A small image classifier, trained from scratch: batches of 128.
Rows from block 5 of a small image classifier, named by matrix and row number. Rows with one number belong to one neuron. Each number is 128 + 32 x the weight over its row's rms, rounded and kept within 0 to 255. All counts start at 0. After the name is the row's rms in percent of the matrix's.
After each neuron's rows are labels from the 100 images, of 14976, where the neuron reaches its highest value: "responds to" is what is common among them; "patch colour" is the nearest of a few named colours to the mean colour under the peak. Only what is clearly more common there than usual is listed. The data: stained colorectal tissue patches (NCT-CRC-HE-100K). In brackets: how many of the 100, against the usual share in percent.
# fc1: MLP up (model.blocks.5.mlp.fc1.weight, 1024x256), inputs 64-127
# fc2: MLP down (model.blocks.5.mlp.fc2.weight, 256x1024, transposed), outputs 64-127

fc1.153 123 [142 152 129 158  94 186 111 108  93 111 166  97 163 219 143 117 125 137 118 175 171 172 135  55 145 139 141 169 121 112  86  90 148 129 133 119 136  87 100  96 135 156 150  66 104 147 102  96 109  82 127 132 138 102 164 100 173  58 130 121 106 121 143 108]
fc2.153 127 [144 112 144 127 110  97 142 173  91 138 121 128 164  86 138 191 161 105 154 159  94 129 160 131 134  98 142 156 158 156 168 166 157 113  83 140  85 129 138 161 157  91 147 134 180 147 193  89 106  74 104 148  69 183 105 130 127 117  67 150 128 135 172 167]
responds to: tissue: adipose tissue (78 vs 10.3)
patch colour: white (75 vs 24.2)

fc1.668 016 [130  93 120 123 150 161 151 149 122  95 130 116 119 161  82 146  69 149 117 137 188 171 195 168 109  73 109 129 162 136  93 118 117 140  68 149  94 145 145  77 175 135 162 143 168 136 113 124 161 139 112 118 190 123 144 157 159 104 111 128 159 134 149 172]
fc2.668 014 [ 80  88 164 136 120 183  61 130 118 178 118 146 108 123 138 131 179  85 116 123 112 130 103  91 124 103 153 135 120 103 161 110 129 201 171 130 120 128 145 156 157 108  79  89 112 157 206 148 142 138 100 118 140  91  49 159 186 149 110 164 126 105 104 161]
responds to: tissue: smooth muscle (99 vs 13.4)
patch colour: pink (72 vs 40.4)

fc1.18 112 [115 138 129  90 138 130  77  77  88 187  95 148 180  77 159 195 144 132 124 133  61  69 104 132 159 185 118 167 126 101 150  93 160 140 144 128 133 176 158 137 123  98  89 157 131 165 126 100 185 104 169 169 147 137  56 102 116 160 152  85 106  70 154 141]
fc2.18 151 [ 94 102 148 145 108 182  92 125 139 152 165  92 118 140 114  78 134 158 152 164 162 124 152 109 111 144 167 201 160 112 190 118 160 121 116 148 148 105 156 179 164 170 134 116  85  62 127 122  78  85 185 152 107 164 151 145 122 104  90 119 111 149  98 108]
responds to: tissue: mucus (100 vs 8.9)
patch colour: pink (67 vs 40.4)

fc1.298 124 [130 143 122 124  89 159 135  52 131  82  82 149 104 175 143  92 139 119 118 177 122 113 111  40 120 158 112 102 164 175 174 117 134  88 159 171  90 151 165  78 132 148  92 141 144 128 120 161 145  93 118 109 102  93  82 150 128 154 141  98  88 131  73 167]
fc2.298 135 [149  91 170  84   9 167 135  29  83  93 161 181 135 175 123  91 129 127 162 138 129 116 202 131  93 124 122 107 136 109 107  94 125  62 117 123 104 108 116 115 116 102 104 146 164 121 116  64 134 134 158 126 138 144 133 144  98 139 160  96 141 124 128 134]
responds to: tissue: smooth muscle (67 vs 13.4); tissue: debris (30 vs 11.1)
patch colour: pink (89 vs 40.4)

fc1.340 125 [147 176 125 145 150 204 130 167 110 210  96 125 100  64 156 144 122 153 152 155 146 134 160  96  74 158  19 133 118 155 176  96 186 144 159 160 100  96  97 138 104 143  97 154 111 124 137  89 133 140 167  81 144 162 113 175 242  97 165  84 122 204 193 123]
fc2.340 142 [122 136 127  96 213 137 133 108  98 155 159 102 170  91  82 156 134  29 169  90 108  80  92 116  61 158 159  73 130 119 136  78  94 113 137 160 145 203  87 138 129 180 169 166 196 138 167 101 108  95 169 151 153 114 110 143 123 110 132 156 150 146 148 136]
responds to: tissue: lymphocytes (100 vs 11.3)
patch colour: grey (53 vs 23.1); brown (46 vs 11)

fc1.599 062 [101 169 141  64 137 132 151 158 160 161 176 111 111 126 100 192 106 132 115 179 106  41  99 134 162 120 135 180 145  76 126 143 103 136 128  87 172 123  93 140 122  80  92 153 122 108 148  80 132 129 185 166 142 133 146 179  81 149 125  79 111 142 127 129]
fc2.599 059 [165 163  84 128  85 150 119 142 103 136 106 123 210 139 135  60 127 130 163  61 109 135 117 151 140  80 164 127 116 156 138 168  95 100 139 127 100  94  97 156 108  96 117 114  70 124  73 118 113 159 111 138 114 163 132 130 140 120 139 124  96 182 117 150]
responds to: tissue: normal colon mucosa (93 vs 8.6)
patch colour: brown (49 vs 11)

fc1.70 128 [ 55 122 127 130 175 142 220 117 142  84 137 124 111 146 189  77 150 160  68 132  86 197 165  98 145 112 121 129 104  78 104  83 189 127 130 109 113 146  73  93 101  72  80 132  97  83 135  84 117 129 100 110 111 137  64 151 114 142  63 117 130 148 135 145]
fc2.70 147 [111 145 127 119 112 128 161  86 148 150 121 139 137 142 102 145 110  98 133 163 160 109 184 164 116 154  63 162 156 165 126 174 176 138 154  97 110 130 110 135 111 101 221 121 123 113 101  49  81  87 120 130 105 111 174 133 109 162  70 107 127  97 102 137]
responds to: tissue: debris (35 vs 11.1)
patch colour: grey (63 vs 23.1)

fc1.402 035 [116  86  75  42 148 156 153 168 164 114 163 143 171 119 125 174  85 108 151 139 132  97 124 113  99  86 180 136  89 129 113 110 118 125 123 119 132 118  75 173 149 102 154 116 149  92 122 141  91 123 124  91 140  66 153 147 118 196 159 141 118 113 161 113]
fc2.402 038 [121 168 144 205 120 157 181 154 198 112 158 148 186 165  91 128 118 173 125 153 136 148 120 128 139 149 174 195  97 138 168 154  64  95 131  91 171 152 118  92 176  92 139 157 112 155  82 160 125 189 136 122 103  85 191 150 179 121 137 132 179 152 151 116]
responds to: tissue: smooth muscle (49 vs 13.4); tissue: normal colon mucosa (44 vs 8.6)
patch colour: brown (37 vs 11)

fc1.371 103 [122  81 116 116 141 168 166 143 112 177 177 101 175  92 169 124 126 111 158 156 109 128 164 133 125 143 113 134 108 109 129 103 112 109 103  91  87 111 102 127 170 182 122  69 141 104 124 117  45  91 144 163 171 140  83 128 127 150 126 157  71 166 102 140]
fc2.371 104 [174 128 132 160 126 119 132 187 128 171 170 215  88 108 142 172 145 124 102  97  84 127  88  78 229  95 156  98 122  90 161 166 191 165 151  92 130 111 115 170 179 158 110 101 156 120 122 152 155 152 119  97 124 102  88 143 152  88 111 139 143 162 130 194]
responds to: tissue: cancer-associated stroma (46 vs 10.8); tissue: debris (33 vs 11.1)
patch colour: grey (79 vs 23.1)

fc1.440 126 [140 128  80  84 121 183 143 126 119 120 140 151  53 131  98 126 102  99 149 198 169 159 108 186 126 126 138 104 144 102 110 106 140 110 187 140 106 139 146 182  98 153 127 164 130 110 129 143 147 145 123 118 101 106  84 115 201 172 117 101  38 108 140 159]
fc2.440 124 [ 98 131 168 121 154 227  56  87 100 107 106 140 119  85 118  85  92 168  95 151  68 127  96 110 158 110 197  80 141 117 156 100 177 152 130 140 107 156 142 113 150 109 110  92 123 138  99 109 185  94 123 134 126 122 115  97 129 114 143 181 120 153 128 120]
responds to: tissue: adipose tissue (49 vs 10.3); tissue: smooth muscle (47 vs 13.4)
patch colour: white (73 vs 24.2)

fc1.490 065 [143 169 149 125 119 111  93  97 114  93 160 145 115  92 113 115  88 106  89 153  89 125 111  99 124 120 175  52 111 196 119 172 122 135 107 122 175 118 164  88 135  93  72 154 102  27 124 135 113 150  86 102  67 124  83  87 174 149 125  99 141 165 155 140]
fc2.490 063 [142 123 140 110 128 109 157 127 177 103 122 176 105 138  87 135 171 119 141  84  73 117 132 135 167 108 140 123 119 123 146 148 125 192 152 208 155 101 133 144 184 134 131 148 147 111 163 136  99 142 102 127  69 104 146 120 103 149  32 139 158 108 103 134]
responds to: tissue: mucus (99 vs 8.9)
patch colour: pink (82 vs 40.4)

fc1.489 045 [ 89  70 124 140 105  70 119 165 140  94 117  26 144 150 154 121 161  99 186  85 163 124  98 141 113 137  94  87  81 109 156 153 161 128  96  87 152 147  80 134 147 158  93 122 143 113 158 143 114  82 138 182 133 150 113 150 111 102 173 161 128 111 163 105]
fc2.489 046 [165 150 149  90 147 124  96 135 194  35 152 120 161  96 116 183  45 110  99  92 128 183  78 168 136  68 108 143 196 158 140 117 150 115 173 142 164 161 159 115 118 112 102 219  90 108 136 110 185  87 133  89 126 137 152 139 117 132 160 140 114 133  97 110]
responds to: tissue: mucus (47 vs 8.9); tissue: debris (45 vs 11.1)
patch colour: pink (78 vs 40.4)

fc1.357 035 [154 121 133 102  84 161 157 190 103 128 137 117 121 119  63 156 173 140 126 133 118 133  94 174 124 128 134  63  70 109 101 118 115 138 161 133 156 152 152  98 132 122 101 133 154  64 126 148  80 103 111 153  45 151 116 111 124 129 118 170 123 151 106 129]
fc2.357 033 [145 131 187 108 136  89 152 146 168 149 138 107  91 139 131  93 145 177 192 129  93 137 160 115 179 146 185 175 132 119 117 121  98 212 127 153 131 141 125 148 163 126 182 113 157 121 156 155 141 125 176 145 107 136  37 174 114 107  63 173 120 102  56 177]
responds to: tissue: mucus (100 vs 8.9)
patch colour: pink (74 vs 40.4)

fc1.627 124 [158 128 118 192  52 123 160 118  89 112 106 200 133 110 113  71  89  47  83 167 157 153 129 159 133 133 105  91 136  65  93 135  92 135 155 134 124  88 147 160 152 158 169 112 149 116 145 150 163 144 126 141 124 139 147  95 140 156 131  99 128 129  87 165]
fc2.627 120 [ 95  96 125 149 130 110 123  77  52 108 145 159 163 178 148  62 171 148 166 139  88  97  66  94 121  71 196 141  77 100  60 118  88  99 146  95  68  99 121 109 122 117 164 185 170 137 114 195 129 131 171 133 181  86  73 112 131 105  98 174 123 122 123 133]
responds to: tissue: tumour epithelium (62 vs 14.9); tissue: normal colon mucosa (36 vs 8.6)
patch colour: grey (48 vs 23.1)

fc1.104 024 [141 144 104 105 157 124 107 138 113 153 168 145 121 109 123 144 139 175 134  88  98 124 156 105  90  68  60 130 127 117 136 148 107 169 185 135 104  76 152 127 145 149 156 134 118 150 147 123  81 134 143 116 122 136 110 149 138 103 119  86  81 140 200 143]
fc2.104 025 [107 141 103 114 150 161 143 108  72 164 168  98 105 116 121  94 151 140 136 164 155  87  94 127 118  99 152 170 147 125 101 117  76 155 193 138 121  75 107 115 164 110 120 107  99 123 144 128 166 119 159 140 150 148 130 125 192 168  75 159 135 126 122 133]
responds to: tissue: lymphocytes (96 vs 11.3)
patch colour: brown (58 vs 11)

fc1.275 106 [112 105 157 108 102 159 161  90 166 148 131 165  95 100  85 133  71 166 140 157 125 157 149  65 114 112 132 115 122 143 108 160 127 164 147 105 127 158  78  83 207 160 143 116 168 128  81 145  94 112 106 167 119 120 146 107 120 140 100 109 153  90 140 143]
fc2.275 116 [134  90 110 129 121 100 104 103  35 151  95  85 141 116 170  88 143 164 128 168 128 125  66 112 122 122 144 179 117 136 138 119  94 102 132 171 124 134 150 140 126  78 119 124 178  82 201 121 143  72  96 123  98 179 131 165 145 135 114 129 119  88 153 158]
responds to: tissue: adipose tissue (63 vs 10.3); tissue: smooth muscle (37 vs 13.4)
patch colour: white (60 vs 24.2)

fc1.588 090 [122 154  98  81  99 121 108 142 131 115 170  99 140 143 134  84  98  93  99 137  59  66 139  58 156 164 137 107 144 127 113 128 151 113 103 144 133 150 106 121 180 103 198 128 150 134 103 118 117 110 118 221  61 100 162  57 117 149 153  96 137 138 125 123]
fc2.588 089 [127  95 215 111  87 137 104 155 208 119  87  92  85 191 142  72 137 151 170  82 165 136 125 141 100 169 106 139 116 100  80 167 134 152 108 161 116 138 137 128 117 134 116 123  86  96 128 121 133 105 124 127 131  99 201 151  95 135 131 123 152 143  88 163]
responds to: tissue: mucus (53 vs 8.9)
patch colour: white (92 vs 24.2)

fc1.460 013 [164 123  78 130 110 132 102 134 123 165 190  75 144 188 115 187 145 206  56  73 187  76 141 136  90  96 172 107  88  93  92 104  90 102  91  80  85 112  90 157 117 146 101 146 145  79 185 116 136 108 147 112 108 169 138  95 112  59 120 116 145 114 124  98]
fc2.460 013 [133 106 146 144 184 156 125 151 125 145 130 103  83 112 171 133 146 124 111 104  62 138 143 177 142  60 164 114 132 161 234  90  88 114  90 118  64 176 126 113 135 102 154 138 106 184 119 102 168 136 114  70 108 126 100 201 110 105 191 146 146 168 112 170]
responds to: tissue: mucus (59 vs 8.9)
patch colour: white (77 vs 24.2)

fc1.119 102 [132 113 183 105  89 142 142  85 107 137 136 112 125 132 124 108  48 137 145 140 104 168  93 108 158 127 102  91 179 134 118 151 127  86 118 153 113  95 107  62 165 125 141 125 108 142 216 102 167  90 125 124 155 146 151 121 117 209 153 118  96  92 138 149]
fc2.119 112 [108 108 156 114 104 168 140 130 189 177 165 151 118 161  88 133  80  93 116 186  95 136 118 160 105 140 172 137 148  86 187 108 132  89 130 121 188 150 116 165 125 164 137 103 133 173 132  42 141  82 137 126 107 149 132 168 120 158 166 135 144 147 122 151]
responds to: tissue: cancer-associated stroma (77 vs 10.8)
patch colour: pink (69 vs 40.4)

fc1.234 126 [188  90 114  67  89 134 123 167 113  95 203  97 107 170 170 112  89 122  57  96  99 132 108 124 122 119 148 141  97 108 125 122 145 159  85 148  95  98 223 141 173 107 152 121  94  84 133 121 144 129  87 169  93  87 126 178 152 137 126 131 159 107  95 125]
fc2.234 147 [132 168 130 125 157 141 229 120 115 174 169 118 117 126 145 200 120 182 118 131  84 111 113  78 190 113 158 162  94 112 146  87 111 145 109 153 137 154 117 166 166 159 125 131 110  87  71 189 170  96 163 125 125 133 166 168 121 152 106 104 146 145 139 117]
responds to: tissue: adipose tissue (96 vs 10.3)
patch colour: white (98 vs 24.2)

fc1.600 113 [146 216 118 123 145 104 144  62 144  82 166 133 114 132 165  85 142 167  97 147 165 118 104  95 106 172 115 108  90  64  92  72 113 115 127 132 135 141 158 115 162  77  37 121 112 172 144 118 119 160 124  97 113  90 168 132  96 105 115 131  98 154 137 119]
fc2.600 107 [165  89 125 145 172 135 137  80 112 127 150 146 156 102 122 121 183 106 137 147 155 160 191 166 110 127  79 164 121 115  80 106 112 161 121  98 122 125  63 111 131 161 120 198 133 118 142 103 148 134 118  84 167 203 134 124  78 132 107 169 160 199  95 156]
responds to: tissue: tumour epithelium (54 vs 14.9)
patch colour: pink (75 vs 40.4)

fc1.592 083 [118 123  82 112 124 129 146 164  94 130 110 109  79 171 163 112 141 119 171 236 125 155  84 121 179 192 144 144  87 166  93 183 123 176 112 163 118 105 118 129 114 109  95 152 126 152 193 124 181  87 138 128 164 110 112 183 132  97 117 148 134 165 136  93]
fc2.592 079 [ 73  92 170 125 159 124 117 137  92  49  97 113 107  72 173 103 154 125  91  75  77  63 135 153 132  91  91 117 100 115 103 122 167 153 121 131  97  79 104  73 150 155 146   9 172 137  95  70  80  94 112 166 185  86 121  79 136 100 148 105 129  89 126 160]
responds to: tissue: cancer-associated stroma (73 vs 10.8)
patch colour: pink (85 vs 40.4)

fc1.610 143 [166  95 111 131 111 128 142  93 172 124 107 111 115 139 167 163 160 171 125 195 120  80  93 142 125 135 145 131 148  99 178  93 139 136  52 142 140 110 140  51 164  98 119  99 105 123 126 136 134  67  93  99 110  78 131 108 110 169 159 170 125 149 109 141]
fc2.610 133 [102 148 115 175 126 128  96 141  86 149 135  90 220 141 200 132 103 128  76 109 105 155  82 171 103 141 124 174 128 145 152 229  94 150 111 128 152 143 133 142  81  89  67  57 138 146  41 109 133 125 153 134 141 175 143 107 155  76  96  52  73  89 137 107]
responds to: tissue: tumour epithelium (52 vs 14.9); tissue: normal colon mucosa (46 vs 8.6)
patch colour: pink (72 vs 40.4)

fc1.253 134 [ 99 141 155 119 143 114 154 147 149 103 174 143  92 116 119 152 112 210 110 150  95 129 158  66 163 204 113 103  93 139 137 116 129 122 123 102 136 141 130 108 155 127 131 188 126 160 106 101 140 150 139 138 117 143 185 149 160 150 181 108 121 127 147 162]
fc2.253 128 [158 120 130  76 157 132 152 132 109 100 121 100 184 121 167  95 129 139 168 128 158 152 100 144 171 111 125 135 152  89  56 142 192 115 144 138 157 154 151 135  31 137 116  44 119 114  95 100 143 158 145 128 169 158 106 103 159 155 135 111 116 159 101  74]
responds to: tissue: cancer-associated stroma (99 vs 10.8)
patch colour: pink (84 vs 40.4)

fc1.226 114 [159 143 145  54 185  56 156 114 145 155 187 134 136 111 140 121  83 140  74 171  96 140 105 132  97 153 167 101 166 179 146  95 106 126 132  71  77 112 161 102 153 117 131 122 132 155  59 118 143 172 145 124 102  96  95 142 159 149 141 159  71 129  77 104]
fc2.226 121 [104 148 128 105  74 133 104 119 148 172 156 142 187 115  84 114 138 173  69 161 185 101 112  91 188  93  74 113  95  85 140 138 162  67  22 123 117  90 190 156 107 132 125 113  74 107 204 117 119 121  68 112 101 133 175 104 156 134  93 101  97 125 143 150]
responds to: tissue: tumour epithelium (97 vs 14.9)
patch colour: pink (70 vs 40.4)

fc1.554 027 [ 92 137 153 150 150 176  78 123 119 116 127 140 122 103 160 142 158 146 177  93 121 129 108 138  67  95  90 134 167 126 173 164 140 114 178 181   4 131 172 108  82 103  64 128  99 144 197 117 150 163 157 128 143 102 156 127 153 126 111 120  60 130 135 139]
fc2.554 028 [128 133  98 105 151 153 160  98 206 131 110  86 155 167 128 149 194 112  94 115 142 113  81  94 106 121 132 172 134 180 127  99 115 137 151 179 189 119 145 165 160 106 111 197 139 125 108  70 142  99 188 116 116 148  78 121 222 134 143 163 116 120  87 106]
responds to: tissue: lymphocytes (100 vs 11.3)
patch colour: brown (68 vs 11)

fc1.148 046 [145 122  88 155 123 151 125 167 179 113 127 135  83 184  94 157 126 106 126 125 144 108 119 110 124 132 122 112 153 128 105  97 122 141 173 100 159 153  92 158 127 178 162  92  83 148 147  93 193 154 131 168 133 223 173  79  67 130 141 167 134 201 163 177]
fc2.148 040 [156 145 140 162  79 106  95 103 116 112 114  50 129 107 157  50 103 154  77  94 116 134 143 139 115 135  90 157 206  81 119 156 159  51 160 176 157 114 108 155 101 185 162  74 163 108 123  99 140 150 143 127 157 113 173 170 176 165 128  54 158 159 140 166]
responds to: tissue: adipose tissue (96 vs 10.3)
patch colour: white (100 vs 24.2)

fc1.766 087 [114  51 187  88  94 114  82 170  99 147 137 154 141 169 148 144 155  72 166 154 124  97 119  90 127 128  11  90 155 130 143 150 126 157 119  86 133 154 125 117 136 107 132 142  95 116 148 124 159 132  85 163 116 138 105 104 117 114 150 117 144  29 145  86]
fc2.766 078 [162  64 161 186 165  59 167 134 105 121 170  92 159 145 114  72 119 146  88  94  80 188 160 103 130 119 130 130  99 178 111 118 152 147 177 142 140  79  89  69 119 126 126 140 155 131 128 156 139 121 162  48 122 131  38 116 103 106 136  90  98 134  93 115]
responds to: tissue: debris (66 vs 11.1)
patch colour: grey (53 vs 23.1)

fc1.349 027 [155 131 129 114 132 126  99 124 153 153 109 164 115 171 115 186 117 142 161  87 149 119 117 159  97 140 142  95 110 126  97 108 101 130 183 115 143 116 145 110  72 100  93 142 106 144 119  48 118 141 145  99 138 161  84 127  89 131 133 170 164 133 143 149]
fc2.349 030 [ 83  88 122 130 146 144 154 124 115 125 124  96 140 149  83 105 187 151 181 126 117 172 174  98 163 121 171  59 104 139 120 120 141 139 117 170 153 142 135 146  84 110 130 140 124 113 125 111  93 135 126 119 127 131 139 120 149 108  76 149 145 134 141 168]
responds to: tissue: mucus (71 vs 8.9)
patch colour: pink (76 vs 40.4)

fc1.159 118 [138 103 124 133 101 179 134 118 140 124 162 120 121 156  83 141 108 136 131 158 195 132 105  81 180 141 139 170 184 183 138 115 160 160 142 178 103  61 103  86 154 169 157 144 117 113 105 129 142 103 118 120 183 114  53 158 118 104 138 137  61  79 137 154]
fc2.159 138 [123 113 135 137 167 154 104 131 226 196 143 129 172 158 137 142 140 157 148 143 107 132  98  49 154 139 151 123 178 124 112 208 163 137  95  60  75  91 153 160 115  79 141 196 124 108 189 122 106 136 175 124  95 129 133  54 144 133 163 121 134 167 147 157]
responds to: tissue: smooth muscle (74 vs 13.4)
patch colour: pink (83 vs 40.4)

fc1.42 054 [128 190  97 159 123 116 169 114 145  99 105 146 141 129 180 102 155 122 111 128 144 100 150 167 144 105 101 141 130 133 153 151 108 140 110 123 127 157 103 129 141 139 104 151 103 125 178 136 139 176 104 115 123 115 138 130  99 140 193 137 118 178 121 137]
fc2.42 051 [120 123  94 152 138 133 143 146 146 131  90 119 149 183 155  71  88  80 139 136 152 163  95 164 123 135 158 133 129 156 144 105 114 173 131 128 110 170  94  45 154  78 154 183  74 102 108 147 155  72 122  95 142 205 101 149 118 145 161 125 155  79 137 124]
responds to: tissue: normal colon mucosa (100 vs 8.6)
patch colour: grey (49 vs 23.1); brown (39 vs 11)

fc1.522 051 [117 117 173  87 142  42 151 127 118 154 153 131 146 142 116 115 122 110 148 126 115 190 168 123 118 137 104 167 135  96 140 148 146 170  95  67 166 176 167 101 149 129  96 130 113  99 148 162 181  77  48 142 100 182 100 110 150 129 108  87 151 154 136  99]
fc2.522 053 [182 106 153 162 203 107 118  99 121 125  68 194  82  80 106 103  95  80 127  99  92  96 133 121 127  97 168 115 139 151  52 144  63 113 143 127  86 174 156 129 131 136 105 112 159 130 175 112 152 159 110 171 134 160 142 111 129  96 111 106  78 101 130 139]
responds to: tissue: tumour epithelium (55 vs 14.9); tissue: mucus (29 vs 8.9)
patch colour: pink (71 vs 40.4)

fc1.469 043 [115 182 120 150 123  97 155 121 185 122 117 145 129 125  98 188 161 125 137 148 140 109 118 115 106 138 125 111 113 109 181  56 174 100 143 108  97 142 102 127 138 135 118 124 152 117 121 122 122  76 151 134 186  80  59  71 118 164 180 140 107 140 120  81]
fc2.469 040 [114  89  94 151 100 180 130 109 119 136 187 171 117 174 142 122  79  49 133 106  97 151 208 141 130 109 119 100 143 130 118 140  98  54  76 148 122  89 107 142 120 126  97  83  29 142  92 124 115  78 125 143 104  57 139  71 132 192  53 126 135 151 153 169]
responds to: tissue: debris (67 vs 11.1)
patch colour: grey (53 vs 23.1)

fc1.25 023 [109 140 177 150 151 159 157 125  93 123 117 169 159 150 135 124 153 157 118 140  72 126  42 143  89 177  73 144 146 130 100  70 169 124 134 134 192 124 131 117 132 156 118 133 151 128  74 140 157 126 119 117 133 146 136  97  91  88 154 175 150  79 140  96]
fc2.25 024 [109 177 107  82 111 161 140 110  63 144 126 160 145  85 168 130 140 113 103  86 117 106 213  85 146 143 113 133 156 111 101 143 122  54 116 168 109  72  84 102 152 140 209 111 148  57  91 137 129 157 128  69 118 104 113 155 135 146 121 147 124 133 131  98]
responds to: tissue: normal colon mucosa (42 vs 8.6); tissue: debris (27 vs 11.1); tissue: mucus (26 vs 8.9)
patch colour: grey (51 vs 23.1)

fc1.320 022 [101 168 112  89  98 131  80 142 150 114 150  84 113 178 101  95  99 101 149 130 155 126 142 159 109 151 142 109 165 120 150 115 127 133 170 155  92 128  92 150 173  89 165 127  99 192 126 135 121 108 125 150 171 113 130  28 179  45 139 100 113 146 153 119]
fc2.320 018 [156 149 150 144 112 137  77 103 159 115 127 162 124 163 111 196 109 129 108 101 128 104 196 102 135 117 136 109 149 119 116 108  90 171 150 110  99 174 128  62 118 105  73  86 142 149 151 143 151  96 159  97 160 128 167  84 107 105 117 112 124 137 160 120]
responds to: tissue: smooth muscle (96 vs 13.4)
patch colour: pink (84 vs 40.4)

fc1.262 045 [129 103 160 172 134 128 112 166 150 167 168 136 165 180 165 168 134 124 182 163 159 115  76 120 107 141 106 144 164 154 154 128 114 207 113 112 166 170 103  84 152 120 101 127 112 113 148 122 123  67 149 140 105  80 162  92 144 151 108 101 137  62  87 130]
fc2.262 044 [106  98 146 101  85 104 116 120 105 110 154 154  62 113  82 137  86 130 114 153 148 228 178  69  92 133 186 113 173 128  98 168 136 145 103 158 153 169 122  52 112 130  98 120 111 139 141  99 138 115 156 129 119  81 129 109  86 148 148  85 127 136  72 121]
responds to: tissue: debris (99 vs 11.1)
patch colour: grey (65 vs 23.1)