python train.py --model="image classifier" --dataset="stained colorectal tissue patches (NCT-CRC-HE-100K)" --train_examples=45211 --image_size=32 --crop_scale_min=1 --horizontal_flip=false --translate=0.12 --cutout=0.25 --targets=["tissue"] --num_classes=9 --arch="convnext" --isotropic=false --norm="layernorm" --activation="squared_relu" --mlp_ratio=4 --inner_norm=false --drop_path=0.15 --patch_size=[2, 2] --depths=[2, 3, 3] --widths=[64, 128, 256] --kernel_size=5 --mixing="mixup" --loss="cross_entropy" --head_dropout=0.1 --init="torch_default" --residual_init="none" --optimizer="muon" --muon_scale="match_rms_adamw" --lr=0.0032 --momentum=0.95 --nesterov=true --orthogonalizer="polar_express" --adamw_lr_other_params=0.0019 --grad_clip=1.0 --steps=23600 --batch_size=128 --epochs=66.8 --lr_schedule="cosine" --final_lr_fraction=0 --warmup_steps=4720 --weight_decay=0.03 --adamw_weight_decay_other_params=0
Rows from block 5 of a small image classifier, named by matrix and row number. Rows with one number belong to one neuron. Each number is 128 + 32 x the weight over its row's rms, rounded and kept within 0 to 255. All counts start at 0. Numbers have three digits each. After the name is the row's rms in percent of the matrix's.
After each neuron's rows are labels from the 100 images, of 14976, where the neuron reaches its highest value: "top examples" is what is common among them; "patch colour" is the nearest of a few named colours to the mean colour under the peak. Only what is clearly more common there than usual is listed. The data: stained colorectal tissue patches (NCT-CRC-HE-100K). In brackets: how many of the 100.
# fc1: MLP up (model.blocks.5.mlp.fc1.weight, 1024x256), inputs 0-63
# fc2: MLP down (model.blocks.5.mlp.fc2.weight, 256x1024, transposed), outputs 0-63

fc1.631 101:127083095080122107114125104123084080124125096131139091127126131142150198110104095112103144071099180059148161165161109111164161134153197150132091130129106186175079157082094154149125138137116145
fc2.631 096:089107138118087082146188167133092076138102154117136105145161179188184101154135093115137136121163097135102114119100192120139120098108111125106134130085125079091127136129160083120105177176152155
top examples: tissue: mucus (57); tissue: cancer-associated stroma (35)
patch colour: grey (61)

fc1.6 102:127120104149113141127208168177136144081112069129071125124123140169088176102119161135142101166146214119093124168161081161122091171178085121140207146198073122087162164180124129124104152140106127
fc2.6 104:094118101138100173110169092116166159113133156054204232147138113118140101146096134088094131125181104133100094095119141065157091100113106139092114136129156134163106118108167149160079072137183117
top examples: tissue: mucus (99)
patch colour: pink (74)

fc1.264 095:174109155145136099120191109158127072127107105114122107043179088116089194128149057084109138181166135105096089128147111116121088160154160176163161131071125114142121156128137076117110115117131087
fc2.264 108:093084099165086141146127198145125141111147125119196129059100119128133082193130150126134139086121170177173155098165146136158112131146151126091145157091108102117102073155112139110165124124167128
top examples: tissue: mucus (72); tissue: normal colon mucosa (27)
patch colour: pink (85)

fc1.129 013:125093140199180105144137174147138144058195094101113123137114153103083113112130118107112180117154096158123155139115141157168096107078104145123190109121179133147147083081167151101124139137094134
fc2.129 014:133116105144147120106121104139107078129121094095104096140159169124108127153159030086099124112148111131107139085152127149102059081110134150122152113115116099129179094105127113168135179176116098
top examples: tissue: smooth muscle (58); tissue: debris (27)
patch colour: pink (87)

fc1.698 099:132085185140096106153167072135142114088120151081165156099130169117190103154098158092155099194142101187178136135125159136218087157125108112110164162114094127093077171144083147125137123161149126
fc2.698 104:133094197113110162058106113119150141103155040168162162129167107184110163154123041120141150113119123108128137147184130115163152172180178137148105185118122064203156121134128116136100109123128086
top examples: tissue: smooth muscle (95)
patch colour: pink (93)

fc1.415 126:113107207151153098134129137162104210115133140122118092150134154066153129091136155083135140123111118157149132159139159105135146153107208152170091159132190119171117166146124102119111135137109122
fc2.415 126:159168167082110120150092138047103125187102124108128133143111116148117157112117144074121087176117103204140074110056134119136087157122116172125113150143154151139110095076062067172152132146189126
top examples: tissue: smooth muscle (74)
patch colour: pink (66)

fc1.355 008:160141114064100137116154117162134178155124141148131118156124131095103100152148147140092110122183131187131163130086094154089092125092128129098117164103110143120206186161133157090161125139063067
fc2.355 008:146138128139096123174153119098091160149120106142126110126155145122129189175068148138068147074181183135073097128148056095160163087100104094151089118131131134113151113129155100108150104131106106
top examples: tissue: cancer-associated stroma (69); tissue: normal colon mucosa (30)
patch colour: pink (94)

fc1.335 093:131110106103094184108164159118135107114188163157114119161081112096125118150113128094137114150107174103115099145102170147094149130106122128182128087169189145154139117071122123138108107122165101
fc2.335 098:092142102065140108126167120122097216135122087091134096108124178203125178142114157159170120080120161171169142175129100132162119066149147137120183176132149154136133201126107102138111124106117126
top examples: tissue: cancer-associated stroma (34)
patch colour: grey (51)

fc1.723 075:116131222123172155140129122114166088078084097164070173121175128078121147075107101110115175162155068098125153114150104104184133129153110127103092158124069160078095108142147091169124105128132101
fc2.723 075:135117150156140062082117131147160052141085091147113105131143092153074145156131151167074134115136087151080167055147083097114091125088119156144093086150171109160157090115100177122133127187170083
top examples: tissue: smooth muscle (87)
patch colour: pink (96)

fc1.388 098:131137240125129148115124124154147081148127112157072123122108124098127177112103036113152167152068159092102167134113142222125129112128135116056135140140099162178102172110108128156208109144174130
fc2.388 089:142140114168138168095130113186126142136043130117099175098146146163079116145104109119109177112123204143118144149078116080096117155106085106123089125162095093061083141101090055187115195167090120
top examples: tissue: smooth muscle (45); tissue: cancer-associated stroma (27)
patch colour: grey (66)

fc1.103 071:131232146187142171124193155176122078131152140113121171115133187076098093102156170117136143129149084166109115148120156126143117176133115122080111141151068183136093129102149182141137172151139133
fc2.103 060:092087086103091124105143098215148109207127138114159134143113100169126117182120079124166120097071092142136141149160143070135093137151109165100155140142116057150105125110177154110151144107152109
top examples: tissue: smooth muscle (76)
patch colour: pink (82)

fc1.375 101:156162158080093149123071059129071152104132141160100113116097159157157057108195180108153121140123115160184189126073159108074092108127128111139069161063102094125137104158100103102130144069146139
fc2.375 099:137138167141137155064133115187151161078140136143152161159160127116087081145169149098114081121083100132116120103135117145100144138172091131116133141118129129176117161123115094173206120179126162
top examples: tissue: smooth muscle (98)
patch colour: pink (82)